config.toml
model = "image embedding model"
crop_scale_min = 0.5
beta2 = 0.99
beta1 = 0.95
adamw_lr_other_params = 0.00077
steps = 16600
batch_size = 384
Rows from block 3 of a small image embedding model, named by matrix and row number. Rows with one number belong to one channel. Each number is 500 + 25 x the weight over its row's rms, rounded and kept within 0 to 999. All counts start at 0. Numbers have three digits each.
After each channel's rows are labels from the 100 images, of 14848, where the channel reaches its highest value: "peak at" is the part of the image that holds the peak. Only what is clearly more common there than usual is listed. The data: Sentinel-2 satellite tiles (TerraMesh).
# convs0: first 3x3 conv (model.blocks.3.convs.0.weight, 144x144x3x3, each kernel summed), inputs 48-95
# convs1: second 3x3 conv (model.blocks.3.convs.1.weight, 144x144x3x3, transposed, each kernel summed), outputs 48-95

convs0.39:464489480496498526530495464505480488482445477515482492494492519483531564504464460506506492536500484470532485517513526509533534510541522538527470
convs1.39:499459490491555504508495490478492461509546543490491476511518511546514469498497480455501492474489457508489555474536560473497484495509464525503538
peak at: middle right

convs0.44:507505468534495499504489523484474487492512507524463468489491553506506498542509478517495536555474516466532504496487487516511500486511434539495453
convs1.44:543502495497519523495469500501514499468491505510490503547543507477481504480499558542483543511501517501492525506510493500506505495505517527460489
peak at: bottom left

convs0.54:485458501486512494489511545447463509502457461514511540555507517509513513462539486482478536451539478521468474536510481538481565490474507477477463
convs1.54:513506502516479528538501548484514513534505486496510535537468510538530467485513523521443492457481503476544475498499527505494542464499492459479507
peak at: top centre

convs0.87:566512521476494503525547485513500483531563506496469510457527480530512449455496526512463519455467485484490529477455476516478480529516512499445511
convs1.87:442523516508519492479497484472498483453485486508506483472492485451500505527482478509483500474528492567526491519508449516553493463534486501539505
peak at: middle left

convs0.32:484501538485526512523498541505517529454515467501507460527475451534497504520505490506510502510506494543495509515486493494480520504485495468511533
convs1.32:506529477460487514512516548527533536458498515501484469487488444487509528475499516512544479511488484503482495476496481500422478480491508493493514
peak at: bottom left

convs0.143:504485527464492520482452479480476500509466480468515495492519524488502540469560512525502475486536501498521495495481484499543476517518468564509473
convs1.143:501468528507462522495536513501486535489484501509530446494501458488503498521536518543500471502487504465471502492513532476464478548509489474503476
peak at: bottom right

convs0.119:535506518501469466503493492501517493524509504533482481489502540447451454510478493517503473487548524488471524475490529524504505505442545485572492
convs1.119:483466502479472469515519493500517484492517473482493472478507439446517553493525504515489506498503490477508482483518470461481509480519518523485513
peak at: middle left

convs0.105:520535530522499507488494465463541512561453488462488501489484521490477491523510475507507453496491486505527488509570503510493508483490481508538468
convs1.105:556484486515489521474523468483510459491497499529459486459500500493477505472512508489456458510497536473522474516511521485457478466514496460550460
peak at: bottom centre