config = dict(
    arch='preact_resnet',
    dataset='Sentinel-2 satellite tiles (TerraMesh)',
    num_classes=9,
    activation='relu',
    widths=[48, 80, 144, 256],
    eps=1e-08,
    max_precond_dim=1024,
    warmup_steps=830,
)
Rows from block 3, named by matrix and row number. Rows with one number belong to one channel. Each number is 50 + 12 x the weight over its row's rms, rounded and kept within 0 to 99. All counts start at 0. After the name is the row's rms in percent of the matrix's.
# convs0: first 3x3 conv (model.blocks.3.convs.0.weight, 144x144x3x3), inputs 72-89, a 3x3 kernel for each
# convs1: second 3x3 conv (model.blocks.3.convs.1.weight, 144x144x3x3, transposed), outputs 72-89, a 3x3 kernel for each
convs0.102 103:61 46 33 54 62 66 71 64 39 43 36 48 56 43 35 20 52 38 62 43 57 54 49 44 46 22 29 41 54 59 57 43 69 39 52 42 49 70 41 35 56 50 51 69 55 75 55 56 52 65 65 61 23 56 52 30 26 42 49 34 68 55 54 58 45 52 48 24 59 56 46 48 41 62 52 48 42 33 42 47 58 50 44 50 40 59 27 43 47 40 43 66 36 43 74 47 66 54 55 47 42 62 46 65 49 51 68 53 38 58 62 29 53 57 39 53 52 41 61 38 40 38 56 41 51 41 50 57 52 40 44 64 37 47 65 39 49 52 62 62 60 38 65 80 33 77 64 44 62 51 34 56 51 52 53 41 43 62 39 65 62 66
convs1.102 102:19 44 47 48 35 55 70 58 68 45 41 46 41 55 33 52 57 50 51 59 51 60 37 34 65 59 55 45 48 48 51 53 57 61 41 47 77 50 23 53 60 50 62 48 56 25 66 62 52 43 52 52 58 50 44 46 34 36 50 48 52 50 43 49 32 32 53 56 36 52 45 63 36 63 63 30 57 35 52 61 57 57 48 59 60 45 25 57 66 50 41 76 32 48 65 83 58 53 41 46 55 19 59 35 55 43 33 42 41 51 32 44 41 46 53 49 51 36 49 54 44 44 32 55 45 47 31 45 44 47 38 47 41 60 50 51 48 40 42 48 32 39 45 57 56 54 35 81 70 44 67 49 44 53 46 30 51 58 56 46 57 38
convs0.103 102:85 65 40 65 65 38 47 52 39 59 37 59 61 66 37 46 52 64 42 59 57 33 44 50 52 32 46 37 38 43 42 65 50 38 33 51 62 40 76 51 60 64 63 52 31 64 34 43 47 47 46 43 50 48 50 31 42 52 46 49 44 51 27 15 66 37 52 46 36 63 47 52 43 64 36 75 62 49 51 29 45 47 54 61 38 52 52 45 50 23 37 73 61 46 54 59 35 42 52 62 33 46 54 42 68 47 49 61 72 63 41 52 50 56 60 55 62 32 43 60 40 36 66 53 54 49 28 43 68 23 31 50 36 75 64 42 61 44 46 47 44 37 62 59 30 60 48 47 34 65 67 59 37 60 32 41 33 47 56 68 53 62
convs1.103 098:39 75 39 79 60 53 74 48 41 37 36 46 40 36 36 44 62 40 46 54 34 58 46 60 55 63 57 48 54 36 50 55 46 58 54 55 64 55 35 57 53 64 46 64 37 40 32 53 70 81 43 69 68 47 23 59 36 32 42 52 60 32 37 38 51 49 48 30 48 67 30 65 55 50 56 50 46 36 52 42 27 61 39 47 50 22 67 42 32 31 44 52 76 55 58 53 31 21 48 55 68 34 46 60 43 54 56 53 55 62 46 46 42 51 33 56 33 58 46 47 55 38 46 37 49 43 41 41 62 41 54 58 46 49 57 63 54 32 59 59 41 75 44 35 69 37 60 49 46 48 37 60 37 57 54 23 53 39 50 38 65 59
convs0.104 103:44 52 57 56 70 55 61 63 49 46 55 38 31 53 43 69 67 57 44 30 56 58 54 19 61 45 42 45 58 67 51 55 52 60 47 53 35 60 50 45 45 42 27 43 41 67 51 78 55 63 42 34 37 47 65 35 63 75 39 33 61 52 48 53 46 52 43 40 74 64 35 57 36 58 63 55 71 32 27 38 61 37 58 59 17 52 57 35 51 46 42 34 67 31 43 59 51 50 37 35 37 56 43 48 47 41 37 59 47 39 48 46 53 45 44 51 41 53 48 51 76 47 51 50 46 46 37 76 51 62 46 50 44 56 65 55 27 52 50 52 56 36 51 60 48 32 47 41 56 36 55 29 53 56 52 29 63 47 38 71 36 49
convs1.104 105:57 28 53 53 52 47 64 57 37 47 57 48 58 61 48 58 62 47 41 53 65 28 32 33 44 69 51 59 50 38 44 27 35 44 34 66 51 37 51 39 42 45 38 49 53 62 36 46 80 39 27 60 26 20 57 50 62 63 52 59 56 62 50 56 71 53 47 31 49 44 48 66 58 59 54 48 41 63 73 62 66 62 34 63 40 64 46 43 69 61 29 69 30 39 51 40 70 38 45 51 67 54 69 68 31 52 47 30 58 54 55 66 45 78 49 51 38 47 68 53 75 50 49 69 64 41 80 45 58 58 25 10 51 41 58 30 42 64 57 56 68 47 60 41 48 49 47 46 37 51 55 46 39 50 55 59 55 43 53 59 60 51
convs0.105 103:43 51 50 55 63 65 45 49 59 46 57 48 61 50 42 51 41 69 60 34 48 38 50 54 33 39 61 54 56 33 66 50 33 48 53 66 52 66 61 34 44 49 68 40 45 38 41 79 21 49 57 29 25 49 46 61 56 55 51 52 54 31 40 40 47 36 40 45 59 56 62 53 37 42 58 63 41 35 56 47 52 56 51 47 38 57 53 60 50 45 62 32 34 56 89 40 67 33 73 58 42 40 49 62 59 54 28 43 58 52 27 40 47 56 68 65 47 62 70 42 73 60 87 47 61 43 34 44 41 37 53 47 73 67 58 45 42 45 53 61 74 51 42 50 69 44 44 42 56 49 45 61 30 32 40 74 53 61 36 41 74 49
convs1.105 104:34 61 64 35 43 51 37 49 38 55 35 55 72 48 47 42 57 54 44 49 44 62 56 41 63 43 59 44 49 49 44 64 57 59 38 31 48 47 45 33 37 47 41 44 46 55 39 50 48 24 46 43 38 50 48 58 65 69 47 44 52 53 26 56 44 37 41 71 47 53 48 50 64 35 69 61 59 45 53 70 45 43 59 45 58 34 53 49 45 26 65 50 55 56 30 34 66 69 55 52 36 45 35 50 57 47 46 44 61 58 40 37 42 60 66 64 45 57 53 33 67 51 51 59 48 47 59 64 52 49 38 62 50 69 36 57 63 52 48 45 49 40 41 33 46 52 40 41 46 42 47 31 44 61 45 38 43 33 38 39 69 55
convs0.106 091:55 55 46 69 56 67 55 40 51 50 37 31 48 54 47 51 48 37 65 66 53 79 52 23 47 33 49 64 43 72 68 45 54 18 53 57 53 44 45 41 38 44 47 45 44 63 36 48 48 57 36 37 31 59 56 47 68 53 47 57 54 83 48 59 40 51 50 48 56 59 44 50 63 76 34 33 48 52 39 10 47 38 58 86 45 63 57 40 69 53 36 44 52 61 43 39 47 36 50 34 48 46 72 50 56 51 36 42 50 49 41 51 68 50 41 60 75 37 40 65 50 41 61 42 71 57 47 64 43 65 61 69 65 68 53 37 50 37 52 48 34 43 53 43 38 66 81 34 50 55 54 47 49 37 52 74 33 37 59 28 46 50
convs1.106 097:71 62 73 49 50 43 54 62 84 60 56 60 46 55 37 41 50 64 56 43 51 44 45 43 41 49 44 55 51 41 59 49 49 30 61 53 52 55 36 37 45 38 68 67 51 19 32 39 49 34 29 50 60 52 53 33 59 50 55 54 47 43 58 46 35 50 46 47 50 36 24 54 69 65 69 48 52 52 66 62 31 36 29 43 49 51 45 50 29 49 36 33 80 32 48 49 69 40 42 62 45 53 59 62 56 37 44 86 57 50 47 62 48 60 39 47 61 49 35 54 69 61 25 67 64 43 56 50 32 67 55 53 56 54 46 47 41 44 33 49 44 46 51 42 40 67 44 44 44 44 56 53 34 42 73 51 44 46 45 39 38 68
convs0.107 104:32 30 58 48 68 66 61 57 44 49 55 71 53 56 75 36 44 44 53 51 41 66 52 46 45 57 61 56 36 48 44 36 41 48 42 40 33 58 51 38 54 48 39 44 63 36 54 27 44 43 53 53 29 51 54 59 51 43 55 61 51 50 37 41 36 38 54 29 53 50 41 42 52 38 59 57 45 69 62 70 42 41 37 37 57 49 39 41 48 47 59 39 47 38 31 41 63 39 48 59 76 42 36 71 58 56 66 44 56 60 38 81 44 45 46 62 41 57 71 45 47 49 35 46 35 53 67 37 43 57 71 39 59 46 70 79 56 45 68 59 67 41 64 58 42 58 41 36 41 43 69 67 57 51 48 52 52 38 45 49 60 30
convs1.107 099:34 47 36 30 78 58 55 59 42 26 53 36 50 34 44 62 63 44 56 48 48 62 39 37 59 38 48 43 36 62 47 51 36 38 58 59 63 65 49 47 48 41 44 38 46 33 46 45 60 55 79 56 48 51 46 36 45 54 48 72 40 46 53 43 51 69 37 41 37 65 43 55 65 84 52 29 72 30 45 54 67 43 50 53 17 57 54 46 60 46 50 48 32 43 51 35 38 49 44 44 62 31 39 65 52 39 37 40 51 40 34 54 51 31 41 38 57 26 42 65 49 51 45 53 38 44 65 59 74 53 30 52 45 53 22 43 34 59 40 45 50 49 36 46 43 64 55 46 56 57 64 35 55 44 54 53 57 38 46 65 50 46
convs0.108 093:66 28 39 47 59 44 47 56 35 53 57 61 55 57 58 57 54 62 46 54 29 44 49 46 49 53 49 50 53 39 35 31 47 40 43 40 54 40 51 40 59 58 31 52 41 64 56 30 59 30 36 56 49 47 25 49 47 68 64 43 51 77 63 52 65 79 31 74 49 60 68 52 48 71 54 57 47 49 80 71 43 72 63 45 86 61 42 75 67 57 39 53 57 50 54 51 65 81 47 63 41 31 52 52 51 76 69 42 53 50 23 50 68 42 66 35 76 33 54 58 43 45 59 65 57 42 53 52 70 62 48 50 49 61 49 45 60 66 44 34 49 43 38 22 59 27 50 48 56 27 63 61 64 50 39 58 23 52 54 42 47 44
convs1.108 092:59 27 64 65 52 53 70 50 56 46 30 40 50 48 51 56 77 42 53 67 40 43 44 64 52 43 34 57 46 55 57 54 67 56 39 49 41 44 62 70 56 28 73 61 57 57 41 45 39 61 46 43 59 48 44 51 42 63 48 50 74 84 53 22 40 62 45 30 53 48 43 34 50 41 59 51 58 44 30 44 34 52 30 58 65 42 49 54 59 51 73 34 46 60 62 74 35 63 67 41 58 59 45 47 62 33 73 49 39 47 43 50 68 43 42 45 47 60 48 55 38 72 52 44 54 35 41 44 42 27 30 49 40 35 52 62 46 58 49 36 45 62 54 48 42 28 41 56 37 51 45 28 69 53 41 34 55 59 51 44 46 57
convs0.109 094:47 42 51 37 52 53 35 57 65 39 50 51 52 72 46 60 58 54 30 46 24 35 44 67 41 55 62 54 52 17 66 46 39 63 41 55 47 56 41 37 58 40 52 63 46 48 62 61 53 54 28 42 43 37 49 52 65 59 61 41 52 34 34 33 46 46 43 71 46 64 47 59 50 42 63 42 75 38 57 72 42 55 58 64 56 70 37 67 76 46 43 56 43 30 39 71 42 50 34 57 52 55 50 51 45 68 18 24 74 44 23 56 45 38 26 54 48 66 57 32 45 28 57 43 41 40 59 83 67 30 74 57 22 49 51 56 46 51 19 53 59 42 51 22 48 58 45 46 43 49 48 38 49 52 57 36 43 46 40 22 40 47
convs1.109 096:60 64 37 54 63 59 48 41 42 56 64 65 48 67 53 50 49 43 71 63 46 59 53 52 56 36 38 52 49 45 33 44 51 46 40 39 31 43 52 50 58 62 55 73 65 35 46 57 51 37 77 43 54 58 48 69 58 52 42 41 51 34 66 39 51 62 40 52 64 46 64 59 39 43 45 43 39 45 44 51 38 70 70 54 52 34 41 36 49 43 36 40 34 42 26 38 47 27 35 51 53 55 42 33 43 46 39 62 63 53 65 57 42 68 59 54 73 69 51 49 50 65 40 62 53 57 59 39 46 62 60 47 80 51 39 37 50 53 54 56 41 36 30 51 38 51 31 54 50 43 61 45 23 38 60 44 41 36 38 53 53 36
convs0.110 102:55 53 42 40 43 44 33 43 38 46 37 33 38 49 31 45 32 74 45 61 42 51 51 68 47 62 42 44 62 45 56 44 44 32 46 37 79 44 41 44 61 59 32 32 53 36 55 65 61 69 35 53 48 66 45 43 49 45 40 62 43 63 36 43 57 29 42 55 41 38 50 46 37 79 54 67 40 64 69 43 60 51 47 65 43 43 59 32 26 60 42 40 74 62 52 76 56 38 27 52 61 38 54 45 56 39 46 75 72 30 56 47 52 77 44 34 53 59 61 40 42 47 39 31 38 47 56 49 53 62 61 54 28 64 67 62 45 45 44 48 28 45 44 56 56 42 58 43 46 64 54 63 24 48 58 44 41 65 43 42 33 44
convs1.110 096:56 76 64 70 64 49 48 41 44 54 49 15 56 37 55 53 41 59 34 29 50 39 52 63 55 59 66 44 48 43 26 40 51 57 41 41 34 48 45 25 80 65 49 46 72 62 64 57 50 26 48 58 45 62 49 54 70 69 51 54 53 48 58 42 51 43 38 33 66 53 35 42 34 57 42 44 54 51 55 28 61 50 71 60 63 37 55 64 69 58 45 72 25 55 41 67 30 61 46 41 34 35 39 49 53 61 30 33 70 43 36 36 47 64 57 45 49 36 51 53 32 44 63 39 25 43 42 30 52 60 49 38 41 38 40 50 37 36 49 45 48 45 52 50 41 50 50 44 52 65 42 46 27 43 34 32 45 61 53 27 51 60
convs0.111 103:42 67 43 73 55 43 35 47 53 69 69 33 36 34 36 37 42 59 51 27 35 38 25 58 35 61 67 68 65 59 67 53 66 45 76 46 37 50 36 42 61 82 52 54 53 43 52 60 31 50 44 53 34 47 28 33 50 60 46 65 68 54 47 47 49 51 63 44 67 40 44 45 59 46 66 42 50 37 47 51 42 59 51 47 48 57 43 65 65 56 49 62 64 44 53 38 41 46 32 74 49 57 51 20 44 49 45 51 62 50 50 50 53 53 56 59 54 57 45 56 53 42 46 36 24 49 28 50 49 57 61 42 59 34 48 34 40 45 50 55 56 36 60 40 53 59 34 43 59 68 59 55 55 40 72 56 48 53 52 34 67 56
convs1.111 102:51 53 48 59 57 87 33 49 73 37 50 34 55 46 62 40 43 40 53 52 51 39 46 35 61 39 41 45 30 66 53 31 38 48 82 20 47 44 45 36 65 31 50 44 48 40 58 44 62 60 47 33 34 46 72 65 58 61 39 44 52 35 64 61 43 46 43 46 40 22 38 25 68 37 40 51 60 64 28 60 48 44 40 44 67 42 55 81 44 20 19 45 38 43 62 46 72 41 79 60 35 40 43 39 51 40 47 75 39 42 33 47 58 44 56 75 52 48 50 15 43 33 57 65 67 50 75 62 42 45 51 27 42 62 75 55 54 48 61 53 49 29 64 48 47 55 36 21 50 51 31 49 32 48 39 37 45 51 42 62 43 48