From a checkpoint of a small image embedding model.
Model: 2.57M parameters, 64-pixel images, activation relu, depths [1, 1, 4, 1].
Training: soap at rate 0.0016, 16600 steps, batches of 384, held-out accuracy 76%.
Data: trained on Sentinel-2 satellite tiles (TerraMesh), 72500 training examples, 87.9 epochs.
Rows from block 2 of a small image embedding model, named by matrix and row number. Rows with one number belong to one channel. Each number is 128 + 32 x the weight over its row's rms, rounded and kept within 0 to 255. All counts start at 0.
After each channel's rows are labels from the 100 images, of 14848, where the channel reaches its highest value: "responds to" is what is common among them. Only what is clearly more common there than usual is listed. The data: Sentinel-2 satellite tiles (TerraMesh). In brackets: how many of the 100.
# convs0: first 3x3 conv, stride 2 (model.blocks.2.convs.0.weight, 144x80x3x3, each kernel summed), inputs 0-79
# convs1: second 3x3 conv (model.blocks.2.convs.1.weight, 144x144x3x3, transposed, each kernel summed), outputs 0-71

convs0.116 [148 102 125  82 107  86  79 108 110 129 162 163 102 151  88 143  82 153  72  66 132 120 129 125 114 205  80 148 124 186 128 152 119 125 159 149 150 127 145 157 145 119  92 161 145  54 161  82 192 127 182 119 181 122 133 143 158 175 123 108 124 130 143 166 185 155 137 184 119 187 135 116 112 119 108 115  95 154 166 137]
convs1.116 [121 115 107 156 146 103 141 123  48  92 179 171  86 114 109  91 143  85 180 136 170  99 140  88 130 131 144 157  92 144 111 131 110 124 157 102 108 141 204 129 131 140 143 108 110 164 132 128 130 141 208 145 152 122 145 139  80 125 107 115 195  62 130 131 102 151 146 153  96 125  61 129]
responds to: bare ground (57)

convs0.53 [160 146 145 133 117 129 157 138 191  99 114 175 164 112 142  98 163 138  97  97 106 135  95 118  94 107 166 170 122 149 157  76 157 175  92 102  88 223 127 131 153  89 102 159  93 177 149 128 192 109  82 209 159 133 125 134  96 135 132 155  88 151 175 105  81 174 112 141 165 147 132  93 141 130 156 146 130 123  91 151]
convs1.53 [ 96 189 138 130  92  68 121 105 109 145  88 134 118 127 125 148 143 127 157 153 119 116 127  86 178  82 119 100  89  97  99 145  86 120 129 115 182 128 117 152 102 104 142  92 115 125  42 213 155  38 135  53 156 162 185 113 136 140 103 141 124 150 122  74  96 152  84 124  95 129 118 154]
responds to: snow or ice (83); main land cover: snow or ice (65); flooded vegetation (28)

convs0.47 [114 150 110  95  73  39 167 104 115 160  51  83 139  77 154 157 155  88 178 171 114 172 127  91 158  92 105 133 150 144 127 130 112 108 126 104 170 135 145 146 182 100 147 112 118 141 128 161 127  96 106  72 151 108 101 178 105 185 162  89 130 131 147 118 115 167 110 157 158 160 175 140 110 170 100 172 109  96  98 134]
convs1.47 [ 99 156  90  81 200 140 113 147 169 101 113 169 145  95 101  91 191 155 159 138 214 126 130  80 145 104 132 117 142 191 162 216 111 113 169  78 130  89 191 140 108 141  85 114 174  56 112 111 115  82 109 136  92 135 118 163 125 115 157  70 152 151 145 135 149  97  93 124 147 155  95 116]
responds to: crops (64); main land cover: crops (49)

convs0.51 [161 142 133 107  93  58  98 113 162  68 199  93  75  91 120 101 145 123 132  90 130 183 105 125 121  78  64 139 102 121 142 131 138  99 145 140 137 143 173 132 128 128 132 155 152 104 134 116 154 127 114  99 137  85  66 123 102  83 157 101 192 134 188 112 132 103 119  92 102 139 115 136 183 121 142 100 229 155 105 131]
convs1.51 [186 117 129 179 144 125 135 139 142  83 158 134 115 111 122 120 128 144 120 110 104  78 153  99 110 109  78 132 119 157 180 166 148 112  48 124 159  88 130 128  77  89 168 170 226  99 111 137  63 125  98 102 114 134 118 137 119 122  41  97 168 111 104 163 102  84 163 151 164 127 116 136]
responds to: snow or ice (97); main land cover: snow or ice (89)

convs0.58 [120 100 121 139 144 121 136 139 117  60 161  94 155 142  95 146 107 127 108  85 110 135 176 187  42  93  89 153  85  47 116 134 106 114 122 138  77 142 146 123 179 102 118  67 145 149 147 138 131 154 109 144 133  73  91 139 101 154 106 102  97 108 172  97  96 168 167  85 105 138 166 132 129 167  99 163 172 110  65 119]
convs1.58 [110  47 113 214 183 101  84 189 146 144 123 164 129 162 123 105  95 111  59  37  70  93  98  79  77 108  76 144  93 100 137 149 120 124  99 151 140 110  98 110 103 123 149 172 198 183  96 100 122  83 111 112 151 117 146 147 170 156 161 180 121 142 161 139 134  96 194 108 143 126 121 141]
responds to: main land cover: crops (42)

convs0.43 [159 149 118  85 123  78 174 166  88 148 102  94 151 139 142 129 141 131 180 154 118 172 123  87 122  82 138 126 142  76  84 128  74 118 149 119 108 152 107 104 153 103 120 126 136 143 149 132 178  85  99  89  69 178 100 141 143 176  75 179  93 104 129 146  91 117 133 178 157 108 139 178  67 150  81  81 116 182 176 122]
convs1.43 [128 131 130 117 174 124 156 167 169 136 107 152 158 134 125  88 213 123 132 115 114 179 124 104  91 122 122 117 151 168  92 126 122  83  94 107 116 151 155  84 119 148  60  99 113  96  88 121 127 144 147  91 116 115 146 159 170  86 161  99 104 135 100 200 178 105 171 114 113 197 140 145]
responds to: crops (65); main land cover: crops (53)

convs0.88 [ 74 122  73  54 107 128 120  93 144 190 192  73 174 109 101  59 136 102  72 101  91 116 154 100 131 137 130 132 130 104 120 133 154  96 156 107 154  31 136 164  92 133 101  99  91 120 126  89 106 137 101 121 171  77 133 143 157 179  92  83 144 142  94 125 162  98 102 107 134 114 146 135 139 130 132 130 141 159 143  94]
convs1.88 [130 179 127 142 171 149 107  94  88  98 207 138 146 108  82 111 145  97 144  98  99 129 123 124 122 110 154 112  96  95  94 151 107 135 159 163 118 139 102 156 190 129  87 144 127 155 128 164 133 103 125  69 197 119 133 159 106 178 141  99  72 153  79  39 142  86 162 166 124  92 129  98]
responds to: water (66); flooded vegetation (46)

convs0.44 [222  61 102  82 120 133 142 141 127 145 122 156 152  88 124  66 132 156 155 188 156 144 181 121 128 120  97 181 175 106 122 105 120 111  75  81 104 115  91 120 131 138 151 118 144 149 134  79 187 131  60 110 130 109 103 122 104 136 135 140  97 114  91 119 101 147 115 113 135 120 161 146 102  79 137 110  87 197 117  61]
convs1.44 [115 171 121 143 108 146 104  82 164 137 126 138  92 156 129 118 158  91  94  84 138 178 146  69 142 167  86 123 173  79  91 108  48  90  88  70 179 106 111 124 171 124  53 158  80  75 130  66 122 139 102  92 171 100 111 136 125 132 148 160 135 110 127 103 147  91  82 124 142  92 132 126]
responds to: snow or ice (78)

convs0.115 [145 116 134  91 148  96 102 123 130 159 134 138  84 102 127 176  87 163  98  93  93 171 127 128 169 150  93 123 112 196 139 155 196 130 137 159 105 122 193 110 156 127 100 124 136  36 105 101 114 116 136  86 153  96  72  87 159 146 128 141 120 112 150 123  89 138 132 119 110 159 104 140  78 187 140 216  83  98 112 106]
convs1.115 [ 93 157 175 133 185 158 174 114 160 115  94 132 116 132  84 115 141  86 123 141 120 106  92 117 197 100 103 170 161 101 114 181 205 111 137 118  52 168 107 186 133 137 161  56 111  43  73 141  55 102 132  62 112 149 139 140 111 140  94 142  77  97 125 155 121 114 129 182  89 144 144 110]
responds to: clouds (43); flooded vegetation (26)

convs0.66 [153 124 166  97 149 119  93  67  92 161  91 132 120 106 119 162 106 113 119 153 122 122 101 181  99 151 127 184 150  90 112 131 235 104 113 114 166 177 141 172 127  94 111 137 110 190  95 151 126 122 136 135 113 149  86 120 167 103 186  68 111 108 110 166 164 131  93 151 126  88 161 117 108  88 135 128  99 177  90  69]
convs1.66 [127 119 153  62 111 153  95  94 115 156  98 146 135 122 132 187 102 128 185 121 163 131 127 135 143 148 156 125 140 151 128  74 123 121  61 100 168 142 129 125 105 151 133 113 151 121 111 201 103  87  73 116 135 122 129 134 108 141 239  72 121 131  86 110 114  99 128 154 149 153 158 113]
responds to: main land cover: crops (42)

convs0.42 [193 150  72 137  92 178 168 139 147 132 112 101 155  82 126  78 106  97 139 129  74 126 223 107 126 108 139 109 137 120 103  81 118  52 145 126  87  84  75 155 160  96 150 121 147 175 135 161 144 146 156 137 155 163 105 123 158 139  91 178 152 175 135 160 128 138 100 129 110  93  90 160 100 154  71 153 162 128 114 124]
convs1.42 [113 143 100 125 132 101 124 190 118  91  90 104 108 136  42 114 184 170 154 163 131 121 149 142 128 126 117 117 113 141 176 119  88 206 138 146 114 126  89 143 160 118 117  97 143 110 126  86 144 119 171  97 177 126  89  98 181 125  61 156 123 125 134 196 148 119  89 159 124  78 107 146]
responds to: clouds (36)

convs0.79 [117 159 157 202 100 149 108 142 139 232 123 105  95  88 133 126 135 120  97  80  89  87 117 158  89 125 121 101 105 128 144 139 178  95 137 191 140 103 161 120 139 113  91 146 144  78 135 175 122 133  76 114 110  86  56 131 120 145 113 159  98 141 106 175 103 131 120 100 149 117  95 100 144 173 133 199 120 189 151 116]
convs1.79 [104 105 158  71 155 109 132 156 129 126  63  62 169 127 102 112  99 102 133 207 155 128  60 136 111 215 122 102 142  86  90  98 214 142 144 139 123 155 119 123  85 127 104 139 166  96 135  92  95 134 117 169 122  98  88 115 111 142 142 117 112 113 168 119 111  78 152 159 139 125 174 120]
responds to: clouds (56)

convs0.108 [147 167 108 109 177 141 127 174 128 136 130 116 105 158 168 109 139 143 118 174 155 213 123 107  91  70 119 128 131 177 111  98  80 119  80 135 111 169 139  88 163  50  99 108 107  68 144 133 135 118 123  89 123 188 126 152  76 120 103 129 113  90  91  70 153 132 124 122 155 109 164 136  92  67  93 115  95 129 102  70]
convs1.108 [177 189 144 143  82 155 188 207 138 186 109 110 130 147 127  78  63  87 172 152 111 109 126 173 106  98  61 116 121 159  58 116  67  80 156 111 146  84 126 140 131 160 120  90 172 114 155 184  87 143 119 124 157 118 128 106 119 147 103  75 188 113 186 154 153 110 165  94  96  94 128 170]
responds to: crops (64)

convs0.142 [110 118 128 145 128 126 154 115 165 143  88 108 157 120 134 127 163 151 126 104 124 148 130 115 109 139  95 133 167 103 139 140 255 103 192 140 214 127 108 155 111 154 113 161 115 141 113 155 150 129 242  91 114 170 130 117 153 123 123  92 151 103  71  84  59 111 135 169 139 124 101 123 148 153 137 152 114 126 138 136]
convs1.142 [ 68 106 148 114 188 122  93 134 161 147 143  61 189 121 134 138 160 101 133 140 183 175 162 106 129 108 118 153 169 142 164  84 159  94 106  96  75  88 101 140 149 111 129 109 111 134 144 133 124 158 178 148 195  63 154  76 154 151 105  69 180  67 138  77 121 192 134  99 139 113 111 148]
responds to: snow or ice (63); main land cover: snow or ice (51)

convs0.14 [164 170 127 138 148 131 129 204 131  92 133 116 101 160 139  92  89  97 113  91 141 148 100  87 128  96 122  85 153 142 149 201 119  95 161 153 116 131 175 138 122 136 143 119 171 164  99 168 203 166  99 105 165  43 153  98 137 138  87 112  99 164 199  90 165 132  84 183 145 120 149 103 114 157 119 153 160 116 123 114]
convs1.14 [141 147 139 132 105  84 171  69 142 146 104 116 110  98 122 106 128 120  97 128  59  77 106 150 115  86  58 141 141  97 164 147 131 150 126 191 141 167 138  85 103 122  91 113 150 141  95  99 179 134 133 106 122 139 105 152 167 170 117 138 172  72 149 146  45  98 114  95 115 116 142 112]
responds to: main land cover: rangeland (44)

convs0.122 [ 91 143 105  93 128 160 108 146  92 114 139 142 123 115 162 145 165 122  94 181 105  62 156 100 101 148 101 139 108 124  98 106 167 121  91 190 200 161 131 150 134 163 136  70 105 128 153  63 177  68 143 107 106 143 110 133 127 149 108 144  94 178 144 137 135 111  81 108 120 150 121  91 100 131  46  94 128 189 121 190]
convs1.122 [ 85  61 154 123 113 131 128 113  99 140 184 107 106  90 137 165 137 145  99  80 143 189 163  88 170 104 143 156  82 177 178 117 181 134 133 138 106 140 122 114 163 152 123  85  81 153 132 173  78 106 151 135 149 128 132  57 108 119 119 133  89  98 106 143 168 113  94 126 118 168 130 141]
responds to: flooded vegetation (37)

convs0.139 [ 96 130 112  77 124 141 120 104  89 119 147 151 100 236 144 117  71 124 126 133  91 193 111 155 149  56  89  81 105 116 117 115 129 146  94  91 121 103 124  92  87 123  98 130 122 126  76 183 113 158 112 148 149  99 103 141  89 123  83  85 169  91 100 109  72 126 102  99 173  91 140 151 124 145 145 114  86 177 156 151]
convs1.139 [184 113  85 133 104 153 123 105 200 137  51 143 124 160  99 101 164 163 155 123  89 116 130 129 136 108  84  96 132 179 111 152 129 154 131 138 163 163  84  44 131  60 121  89  78 180 168  79 141 158  95  88 109 109 173 139 161 139 136 109  97 139 156  86  54 139 123  57 163 152 119  97]
responds to: trees (88); crops (69); built area (62)

convs0.10 [125 112 118  49 103 159  81 187 100 118 162 174 125 162  98 140 111 197 115 149 106  78 174  56 113 133  93 124 146  70  97  80 114 114 168 115 148 143 131  95  81 165 135 123 128 113 105 208 184 121 129 102 166 119  80 176 135 140 109 138  86 100 172 144 133 106 122 146  86  89 117 145 133 143 122 101 119 117 148 156]
convs1.10 [119  88  52 141  60  67 160 152 161  85 170  95 110 144  99 136  65 121 125 141 179 126 160 124 100 103 162 128  76  88 115 161 136  63  78 158 137 136 139 106  97 143 138 131  90 126  94 167 188 142  77 135 146 122 104 131  56 150  75  86 125 129 158 138 178 155 134 146 122 161 161 157]
responds to: snow or ice (45); main land cover: snow or ice (39)

convs0.8 [122 129 186 159 128 134 144 143 165 160 180 157 155 123 227 120 109 119 144 138 123  78 103  79 154  57 112  83  98 119 119 142  86 113 157 110 157 131 121 189 147 145  88 155 117 107 121 152 111 168 112 100  92 119  86 100 122  87 179 204  63 140 129 178 125 127 152  97 155 107 133 139  95 129 170 147 118 171 156 140]
convs1.8 [171 119 143 112 117 145 146  50 127 176  74 100 120 110 149 118 130 153 154 124 135 142 164  59 110 144 156 173  57 154 133 128 101 151  92 110  80 116 106 128 141 187 141 107 170 117 110  95 141 124 150 143 131 125 146 153 179 104 124 131  72  62 134 123 174 133  74 122 126 125 175 181]
responds to: water (72); snow or ice (57); main land cover: water (43); flooded vegetation (27)